Weights of a small self-supervised image encoder: arch vit, 145000 training examples.
Rows from block 2 of a small self-supervised image encoder, named by matrix and row number. Rows with one number belong to one neuron. Each number is 128 + 32 x the weight over its row's rms, rounded and kept within 0 to 255. All counts start at 0. Numbers have three digits each.
Before each neuron's rows are labels from the 100 images, of 14848, where the neuron reaches its highest value: "strongest on" is what is common among them; "colour at peak" is the nearest of a few named colours to the mean colour under the peak. Only what is clearly more common there than usual is listed. The data: Sentinel-2 satellite tiles (TerraMesh).
# fc1: MLP up (model.blocks.2.mlp.fc1.weight, 1024x256), inputs 0-85
# fc2: MLP down (model.blocks.2.mlp.fc2.weight, 256x1024, transposed), outputs 0-85

strongest on: clouds; main land cover: trees; main land cover: water
colour at peak: black
fc1.346:142178160158104083155133127098073133085166151085120120102130138141105106178146126125167146168137108146114142138084119174125150078081147115132149129141124146162098192099131155148162098102091072182128153119148117163163089127080107161115131147136088098117128190
fc2.346:077090075128150109128084116150081069140108127106193141125115170082106076079172085036162093215105138136137096073141131119134083114158160125107156149181111148136075094106170132157121124139140157127100061114129110099079131139117133139128110096140115117128177120

strongest on: main land cover: trees; clouds
colour at peak: black
fc1.712:114128134075126106199168126139145106082142147137131149110201144122131173172146172122081111138120125126128095129143092119110114120136092126147161190105188171109149095119155150134156116146117164101109138132061083111102159088111116125173030158143101092074118084
fc2.712:172109202125146106120195119136089146175143137079154090119121184159130160110134100176112097069105122136095174098145103129155047145143161151165142174155065101135122081178169103083119106181088211103190114128144091111076155141101106128123154119144120146115174130

strongest on: clouds; main land cover: trees; main land cover: water
colour at peak: black
fc1.35:084166158160098156177065131110109100134099149094159116108125146107105138197107155126151144140114105102091158132129166112125173094130115122128143116146121175142133132088113125157115099134103118148151185125170138152120029119098072186090180107112168156071096097
fc2.35:135145103133158099106107103145113135161072162086129174092077165065067098140171094071175103198114135124109093048120124112137117113167156144095151059136182164111092112108124104210166152115085148139100145105140099130087082116115075154170113127152145109096157079

strongest on: clouds; main land cover: trees
colour at peak: black
fc1.64:065155114132071132178120107048112097164164132147131130095158095088093119202142136107163162120138123110154176150088203110195143110187192153098145115151096102108110184117173099151163117115098151144199153062118099181176105090129104158149145139109140120080092191
fc2.64:162082080109107085093148086160124129115115166077160120096124092092132110097127116080183190222131188114151191082116112122137113078136163111154156150169147136134084109163122121137078140121147156080105132145144170065120120160117137124100115047116170076176166126

strongest on: clouds; main land cover: water
colour at peak: black
fc1.58:152158118100102144102152140082171083093102133143110112180145138165106114108093113153115091156158170136038189142116119092126176111098107177102119082148203085135186108104060146183129118118103169136126173161100126136130140088151137096079074167206188114082161141
fc2.58:149144131123116144130199060142102099111132143110194155107084134134136140158111146107170095107108136120143140079074164145138145121112158134109167154072127104063132148135162093143147146130133129159175128118128212176081186100154096158137086151124066141114142120

strongest on: clouds; main land cover: trees
colour at peak: black
fc1.60:058125124143150085095169091089108138127078134208145128128208124050091108168098161176133131162146114207255131094172137129109153126132154101104161104123136098130154111109153173085187153159146103167118137147123104099102126147164173152109145120150123197082116153
fc2.60:198110129117090108138108052177157091186133148144100151129176129119152143173107071119127178140091166144152110183117180111110060117179170144160117080155135178185142107163159167122089125147097141123119081114115117113076109104082088112150166132092200200093126123

strongest on: main land cover: water
colour at peak: black; white
fc1.721:154089097138129118090114114120135090082090077144116101116140157157091121142150177098117139102055171124139128135141102103143115119081119158175149164138133096143095092143082175124155049113112113165124208125115122161168115093119145111213148137091109166170121144
fc2.721:162170113056140146070137100183130215145164153165204140060102117158169099103091193167179115168090119148127117106132143136185167128144092158186113151124144132113123138098134134124131093132147158118104160101132145140135172142138115143161143113094128142174109147

strongest on: water; main land cover: water
colour at peak: black; white
fc1.246:153109083131130119061149091105164085097109144149163143161106101092116110145142155119098130148156165083098081111061133171073120106109190165179082160088170113115114135059208154123096139097094122113086107112130164156135153060119148123158082139121120138147123132
fc2.246:128142146079148176105103188187100145115138145173156119113128169113082165146102227111112156150135110136142132153153157121158172109128097153061188093078118142122100071127168171049152157097103175092113085110147096166133147064072110082181127064113079148143086126

strongest on: main land cover: water; main land cover: snow or ice
colour at peak: white
fc1.294:109157138176131112067138122132171142127060089143101148064181112149117098141181113144112096149113118121190099134075071096112142116141176120069104114147157167094105176159201139084098162115101132163100082148139147143113063076087074079119226196138166160107141169
fc2.294:118098163147091129078131102150126176152144128087130094093108130123125121128140130061146141118201156133132121153066064096155128124107071112088113142115174206140128184132149168155163122135133152218119223125104135135066134129064166053153146142091170108123111137

strongest on: clouds; main land cover: trees
colour at peak: grey
fc1.262:110163153136103123096132132147134119150125180135165111161168104127130127125148078152202182087197150151114164136068149126127085137104174101193149152111083120191157137153170120155153149104092123132118154157148124142104130125100150107087117123116138137121127212
fc2.262:132094138124102075190139173093168135118126124148122102116161212104152158080110108116090152119134133136081147138086107134124148093193090057184145160126132146149098055120138105146097112127119137140106125153142185116147065114107110144147178097069130056164129146

strongest on: water; main land cover: water
colour at peak: black
fc1.84:156118158156099110053122147089195132187110131138147140117111137116141140100126097122150166137191139180115190108148138131117168134137131145086107149135108139081169160097128184120139158157179140119186098149080196117146094144100137114128128078190102104142099142
fc2.84:184131132102054086102131119092172116158131146145158143109109113126143136103131116129196148132195083079135154137177123184183190109135186165148127088130148153104128120080135154110132184146145101120186138146136129117160120105127107127120146091147114119162062099

strongest on: snow or ice; main land cover: snow or ice
colour at peak: white
fc1.385:169162061144178150112166164080152103129069111149138134138107109119106126158093119169142026128158143116126081125144125080156098095087103126140112123109120088117084162138138123106149126101044104179144103173096112154204136123112137138118123148104177125164139113
fc2.385:085122133080102155193154103055093157118171104095155124142105109140133116136122069129146147179157112125185161141095158125091144049180185059077145122171169103145095158100146130109105134168145132148094082120086126175151209180164177129135098095197134097148073150

strongest on: clouds; water; main land cover: water
colour at peak: black
fc1.44:192089127156127122087151107168115111161100136096172115131086128142092105101152132124117159100152143134101178136094088200087105175053119169112150126157084129115201094154102106190105121088146099198114172119091138154122174111162133125066058082111139144128156086
fc2.44:094099157105167154072101139173150115179153179117103099107095115162111150102090163160128125124123167104142149148137147119203088091126123112108166087155156136157155096068150169119151100135147105178120134100127098157113091148092086087133092110131171165089103112

strongest on: main land cover: water; main land cover: snow or ice
colour at peak: white
fc1.293:147153141126171111129065095079120164115099073180184180091126129117135137188143093093145098107094103165122118119119127154146096073157124118117142153175144136135188127079158153157127109134159123171109168134142171127117111157113114162217156100169135123141097193
fc2.293:096105121118124147128132120143111086170095133116077108071105111110088157092159119114136144147177139114149130072144144169133073150141173127043163084166152131126110128126135123146139087163141143162108115097112127067095147111115097126125073120146198144106199126

strongest on: clouds; main land cover: trees; main land cover: water
colour at peak: black
fc1.722:073205164159071118168074183045136148130162118118115157120167084103139140156154105165141179146145092086183146174148174121145150114173143115028107115138101108098142190115191099114138125076092151154137109077141129183204158168099088132168131116144131136146103150
fc2.722:091117079127142124104115194150092085177089174101144123140142093107153140143144068098172140199085167112159156066118128127170091087097156150118170180153126137118087092135143110143046130109125137106077119147175134094151118159140113123131101052116181111145212168

strongest on: snow or ice; main land cover: snow or ice
colour at peak: white; pink
fc1.40:100126121135143122183123165107189155130116170093153102122075123089116120105112060162116132134179153076118191112100113126125157147067133090141079119155098094194187145146114130126055141144130115114139145172163166136137162138085178137122136112147149140136096130
fc2.40:135158127111120156086113093166167151130103149185110169078068161128130100090145169056136101119131140146142186086128131173166200121174132094102084090145159142115085118117135145133135154154193152176119140136110148084135133155130143130202160061188141184146085131

strongest on: water; main land cover: water
colour at peak: black
fc1.17:114162125148094156081106093145165143112140163112142176151124139119148174173166141115124113107104135109113109115187128138109081139165066120163115153136137118169113131101201154122061135127104181126128090135071106091102163067178095082096061116146119160164185099
fc2.17:140118099145106113158112124159145155093126216153192117087110131135139134084167145089116133083120118079083136161139148098098178126155126045121060214104089193098058119109071097127136101025137134143140137153091093169138105202110140194184147143124122150107099166

strongest on: snow or ice; main land cover: snow or ice
colour at peak: white
fc1.222:149103119137128142147160143111164119061059091100145093126176122121130102153190149124172130120184149137126151104179154066168095056123174087120109099147154059189087160143136128132140087091080139123119146115155090174102160105111121154151109141086130146137070173
fc2.222:055088108150093116168082139114165142162162147115146108078102095136130160159087173142145181109134153168081175138100081104076088127107070107154141137038107101137131108195114077161133116142066146145158104158105115170103151141139076137171198073159124128109147065

strongest on: snow or ice; main land cover: snow or ice
colour at peak: white
fc1.511:133099128112141105105110105084149108110120139202107133111119104103141100145071089153115039144147137169078102132137153038074099115122105141105135120141159120133159148090188159153142150152083125127180156135113136137160105159104105152155175111128125090150107121
fc2.511:138125079154126100155151118147146095135067116062100135137152136099082128066173173093104199176171132154159106090177118126136103129124177123105103123154128163120080096139144118110120133162139165190109110093082153055101113128065149148142082081150192184134124123

strongest on: clouds; main land cover: trees; main land cover: water
colour at peak: black
fc1.482:054180118111144105123180166105111103076139174114223132095106136113068131190145138164182125148111107099129170146150167151141094123147125169115149136137090052057125153068161087124116104124100129096087125135122116179108145165092091151102081155096153177137136155
fc2.482:105122069102102093107122143065107086131122184126149143105099054151125115152112148094186088134077097115189115108125153108121120068123143095037132125181137088073136121157168143127086086074174115038081129135150140124123076117139114165173041083138083132097091101

strongest on: clouds; main land cover: trees; main land cover: water
colour at peak: black
fc1.187:063177118131092114178094111050111050127149085098140143077140085097064103192117136125160156154111102102132107123092151154177132057159133148100130131191166097092112169117152101150126140101082154101134175093173129169119102155092060184110181135113129100091101146
fc2.187:130113099129131104088132063161175151156080123096156149089046124117103119095126095118227146215081167064097165068106111132141086105178162146083148070161150133099146159108173128121106131136123124089102132138146143099095119099086088122149122075139126163135139088

strongest on: snow or ice; main land cover: snow or ice
colour at peak: white
fc1.442:130113103150103111148125182163121142081101141133087128163104157084100118116159089122121102099156152210120146172126069107114108100158142150131099163110160120146134165039118088085097194089149191105113074099076113064148117136067112187073118153145131118137089090
fc2.442:156077130140136157145140175185116116102137116123087144154204166123138088129150132122108133169190142110177142159178125130149085116101113067119142105155172137128131113144130087122128164083113142125168118191140157050130070121086112113086144133155109145181150173

strongest on: snow or ice; main land cover: snow or ice
colour at peak: white
fc1.74:120122139137112146160165113105111073197116114111068130106118174106159128136160156122164144144100159092057111155129138056108170132116114129100117073098091130115123063116189157138144137187171133121139121152177172157142089102128083155208155123130078070130114110
fc2.74:169104083170118100149148129116182121143103117146134126144055162122106062085127149148172158097233118136111107059099055131154135125123132110113149126115146075150135114082116080121148142145140169194149132116064151120084138126097141150109101126167149149141121140

strongest on: snow or ice; main land cover: snow or ice
colour at peak: white
fc1.616:154141090101187147144130108082163090140148129121093113099093083063143121096155079124124109102070083103092092097102071034160157105161127132113123105119121141109074139121195135083092105123117152121160173136124160119126159048142126125173151170141191064116098135
fc2.616:178147144084089087133164113119089114180098147117131105182112115088136124137067151119113043111158186078122072202137138146101119096126115103146112147121087134118127110079153124086157122177093144129098127150157111122118140123104184142172102149071157135149135122

strongest on: main land cover: water
colour at peak: black
fc1.737:140143150145145142174146156127164054158104131200117129136176135142116169114135089094107111094102123113192121146135088089133107168083203148108144110140124107116160115071132074128113121114202159106126120123157116151121078129108170133141157124143126039068122144
fc2.737:183116159108139163135124150191118164173105158130160168179211120140108159109178123090119104112103143220150153198141079176104142136137103139156102101165110119139109111120133122164144118115157130119090159186095118167118110187084122114066121197147081132107142095

strongest on: snow or ice; main land cover: snow or ice; main land cover: water
colour at peak: white
fc1.544:127136100077072117150082158097111116163174160081129116083126134133136179092090106164166069151150119114116175104111133080149176153089116101178132112154144116124066071127157102112174134172191150182147178164156096136100131184105151132135183141160156093086171127
fc2.544:124102123151128114173076128122155154142110090198077098103156157146163118057101129104161148109142110128115163137133156062165167157069088115157134090114117102094116123158126122159106126157177097113122109126169142147127132250113149131162118128101176129120128163

strongest on: snow or ice; main land cover: snow or ice
colour at peak: white
fc1.390:117135106133119118175145150117160097192165177118100190136101130143156142117160103110143090096097159068108137139108152107106100148160152134122154143155165119148185142112153056195093094152109148141151095111121141148152079114134152162196144144133146079103136097
fc2.390:101077068148125093119108170119153064144133140109176149082167126083080122133121168118089133131200165127099158147105165092142144149093077097134172136106148152141128098146121130106145187134160110102201093152108176174126199133059118106154105150127173149126128130

strongest on: main land cover: water
colour at peak: black
fc1.213:078198136121136145127165111126164165079095154125124128150142107157182102184124087141100186091235104107146159134144121131189113113214162174124161132156141192168188146108145102152107138124098126117078129134153093125099166125177121153151174148113116158163130102
fc2.213:117123136112129124059167096102086095116129113122125099168154119094151076077112190088095112207159138095070151083139172098069084084134087136095122188099131155157147114084117156123110150149150119159096107124084096086178181185101145139110139077101146135100118135

strongest on: snow or ice; main land cover: snow or ice
colour at peak: white
fc1.399:160147104069131101123049137205084137178168096135184099102156115132177143043172129103102102141186136143126148166174057108110131114047052106101161206136167169117162106084094087103131156116128134157128121146148122111115118152098183151134115104132147167129142127
fc2.399:122118148136103166081156173078128137098186106073163148139057114095161101115170158139144090043075144125141138161167103135125165148108136095110121131164124182179132100130154162148134099175193147136154141108173129132110100145166127117148124188121086194114175163

strongest on: main land cover: water; snow or ice; main land cover: snow or ice
colour at peak: white; black
fc1.552:134133135112080086105090093128176144099119085194187170078224141156122161183096106095101137150116132162116140131071198152132211123175143182152096116168080085127129125033184132113134097177188119127168118127097110199137101141166105112127113106165101137125150173
fc2.552:120112098114121153132110167151149129182121124036119102101103096116110183174107130088155194116097126137153172024162128123100124137177084067125129162132179072140125160160121121093098144132118151184129140123155127101117138125127109102208117113116163082098167135

strongest on: main land cover: water
colour at peak: black
fc1.350:219098085109064129190135121156175107184132106091145131144107087167143149117076134118108176186108137127091114133148116141147132126106082151123096109081129080130132142135161102107173170071096105081173146099116115144127143066200076144115127103090126105116130153
fc2.350:135107152133085186116095202173157085182058127106140158110067188125091155110142152154195114071140106100175133157113114104130182083104191096117155066134167118113139073129096057170170166083058135117136093123170164119119112157158100163106144115102109089156103124

strongest on: main land cover: water; snow or ice; main land cover: snow or ice
colour at peak: white
fc1.446:090129128122101151196148134195157121141102133153138161130057131073129138117127127130106117134129131114095084132138134155194086138143141153111173143078127157165186050083122192089148135161117136107156066132191111082166129125084141147150071200102112143140121180
fc2.446:111198147090163130042107101144144116099140119103101079097185172109087116144128145127124154162107059198110128126121145170100113153110134120102115099125066180113184130123146150157141120125133144117144128196058146105136137157121128088165098158107109115108108072

strongest on: snow or ice; main land cover: snow or ice; main land cover: water
colour at peak: white
fc1.464:147083157129090109139111075194118129177136146129101114123135120128145135155148117126158136151096161165106162131141112108098104131069146107157101140129103135103094114157199127157199164172081106138176128124148095164070084125119120207144164192136119111061097134
fc2.464:129132156090159132114159127125153161139136111131172072136169157118145089103135150081093113139126168101117068160131130123150177097061181208160135132152174075074082146104098187107063150063080203110144052113150081142116122131120121079128179118108115070126131128

strongest on: snow or ice; main land cover: snow or ice
colour at peak: white
fc1.343:092123198192117140122079131142144127157185026084234108129089105091170148119109198129129110148199138092096108161156111054112125155113130142130203084087131163106102089106157052137142192111126133135134076100167107156103181171126129164097139208129165173134095145
fc2.343:106117115125107113169109123096131090153163116101136143132137116114158128113164160126117093129145158105192115154132151120097160125163100129111126163128158158100155118083078108123121081160141164175104120167170136080122191196165098102172166119156195173142096146

strongest on: snow or ice; main land cover: snow or ice
colour at peak: white
fc1.132:124141170164072188116147069141062184107176083125185184092176120079138083193042097128096102175064144105108169175151162108104136132156175115133168123133181073177122122101165084180120176114164094157120133124085147123152131101095111183189170098101141111123117182
fc2.132:182125096127119130133169091138093071142077148115054160164054151107098092099128142099130116120180138092158135043146133107131117117166178101130149138150110142158128088073157116096149064135116150107084135083121148086133059187124099136117085110130189109153133107

strongest on: main land cover: water; snow or ice; main land cover: snow or ice
colour at peak: white
fc1.649:128165153166140081104089155057111189094114142190148133147173141136139112159104119123137045095130094183091090144145135165091143124167144092125136115135138146126122095051190138139150134139127131154117139097148166130150078131084135148202170113126161119118080169
fc2.649:088124074110107180086129076158111104159103134083138091094164129050062152090168141075120139170193146139173143139122158140125067145153153137092142140163150121121120118107147100152128067145132157137125130087093117100106127121132092126119004091163172130125162129

strongest on: water; main land cover: water
colour at peak: black
fc1.715:160135103118151129074138182136076099118104130085129070132109103139144089158178133097165087119166108153133125131147088090173137158140183093141096106167023136136129105144139058144170161126168125188079089093068130087076128147119120109127094060160130160107099158
fc2.715:130148103140153148169155159129105074144167141077106064093167078124102167089182145147115197105151163129118106134167104169122107170087133153103152114116094127104144159141120131112143103179151138089150073131151188126199096116108137114103128130132128126112122149

strongest on: clouds; main land cover: water
colour at peak: grey
fc1.72:123127167184114099107191175181075141147125106090143114116115114099127152122124125179235163135160117119073132122123067091144128126129173111143176142146148111151082113122134095123106105153177123104213130159136130193077098178181112155141136100205173092102174127
fc2.72:147096087124083145093116102134130129091060103107112129152138064114162175172196078122113139070127133127154163145060144154161184154180097104140104168137157152162106151111118096146134127072165061118146143107085135092128187113146138081117098068132190104102180157

strongest on: snow or ice; main land cover: snow or ice; main land cover: water
colour at peak: white
fc1.192:065118148138109103073161101148120132132140135163040114109119105113150140162090077116170069141107097105168077167126157114166106127110133123110133103096123169134117157128126090118165124038160079116144129142179080113131077182195124119166124101128101170112135154
fc2.192:130089157112136157178174075119183089140105078147148108136095117140071126099104143095125109146105136087137098134090162070195145099066149078135139097170046165102116177088111143140247096085142152145116099156117121086126165155127117079087133090169100158111118150

strongest on: snow or ice; main land cover: snow or ice
colour at peak: pink
fc1.436:109128140100137084170098130104058174191085129186164130178091064124120153082151064091180132108139153139083114151126126090144111102126147140130163139090220156207170142102090134152110121137153111104188156135196092126070143107114168142101082110162076098138129113
fc2.436:166109169081112088101233165067139099158153146113153134138229175125178158120100101119170118101147084141120081177143160118076134156128120159104163152079115149132105138107132116107142133151094128102126166104124138124123073106138056137161096110058203153149138094

strongest on: snow or ice; main land cover: snow or ice
colour at peak: white; pink
fc1.685:097130125081101134140046117148137100123119176119105120075108131136090141137129100121152137144191116114119172115139176081179109158122125120137169104103093144057148165116131117090082135129149104131147167151150173118095165174141170111074138129132111085097146107
fc2.685:160071133204113121147117103207103171132155182092097111137116108131150038164114130090123078106116165147152111171132113151108172160128077125156092178180127172122115105099113150097118069128099142123123120111171140104141112104121156145101112094126132113131098154

strongest on: water; main land cover: water
colour at peak: black
fc1.392:185209172113133060147082153117105228089151131144157138111114093138147115127150100144142121110115060173145155117124120095118094071130108132096107147144147151137083165127167156139141078131111139156137148161109121132115135145148145153181107112121168110072097144
fc2.392:096061088158120174010178099160111047132089142109102115145169163078102113130176143099121179121187145139124115119167147105125109126141157118105166127144122110127143132082142088205143134131135146137069066111145139109115112133144083101145094105124157131137152098

strongest on: snow or ice; main land cover: snow or ice
colour at peak: white
fc1.680:160100075083098137102095127094164108110057114123127107133163164105102171177051118059117048146180120137210104076110135146137136140119076102140113160121223083082127129133127101139095116165107063109137151123167096088121157137113134119158084186104194149140187146
fc2.680:160161118131074161110138126159111119078111127168103158092109167120147118125145137157116054093125106139135200150180073155157093191115140117091170041149138164134156136097122134080133115113127205079125095155164107116121190093159108119146129134088104072139099078

strongest on: main land cover: water; clouds
colour at peak: black
fc1.561:145191160164097106151052129043102117075156147107084113078163089085129119159116120157133179127094094096137109113147181144176168132164143109105140136169138115075103191107158089156118130101128135112147141127119109161147151112115074167117116167162133126112091176
fc2.561:084091097132131136057165111158129113161083105059166134104108121068116137080115106059155165171138173150113184090099135125155062091175161122107139130140144129124088099143132087186128090095105173127089116173160139096140134143149130120161106070079158165127168135

strongest on: water; main land cover: water; clouds
colour at peak: black
fc1.111:130126119102122129127147087079097101186096125130182096126106155114158135089117096152143050137144112149111139114142129134141102079120104159188156174113165097124132112143187149156094133129047141162106255157109121108108169095065144129037156150142120082116140114
fc2.111:167174097115140137163193157125130050157139106147124115168135169113177158081124127146198098116217170226165155118126169098181117149151163108164120095109114136084187150148177137056156163176144112094140148157172128103113166043096113174159119173111168070144146140

strongest on: main land cover: water; snow or ice; main land cover: snow or ice
colour at peak: white
fc1.277:198102134051179113117115168172100180106133088103043139159131145169154092079173099092057094090147087184089140176095108156182138113136115155174070119118145121131131087144134123181113128115105136112128108185142156107072114120111164103117107145123190092104088162
fc2.277:123129134179156175087178105133108125173107155111135121122177152144125152166162104129128202136133136183115140154113050067121132154174113150064131135116152107119096078129105126189087095123087153149112106157083117130095124111098084101165076099107171079162145117

strongest on: snow or ice; main land cover: snow or ice
colour at peak: white
fc1.659:152149097144056115206138090074123138131135152117106126142102125111132108131133175155127081149167135142174156145118106131168124170087068068142077058092102146089075069129157128094173187139192125112122136103179115200148093160156172087141122126112101133102108141
fc2.659:123136146128108144056099147153149148101155138203170098089111109089157179124151112181189153068159124098061148128101132107112073166077155111155147146084075128169142130093111147107082138113131163114159111135082151124112121200212124117090165157161129090099138186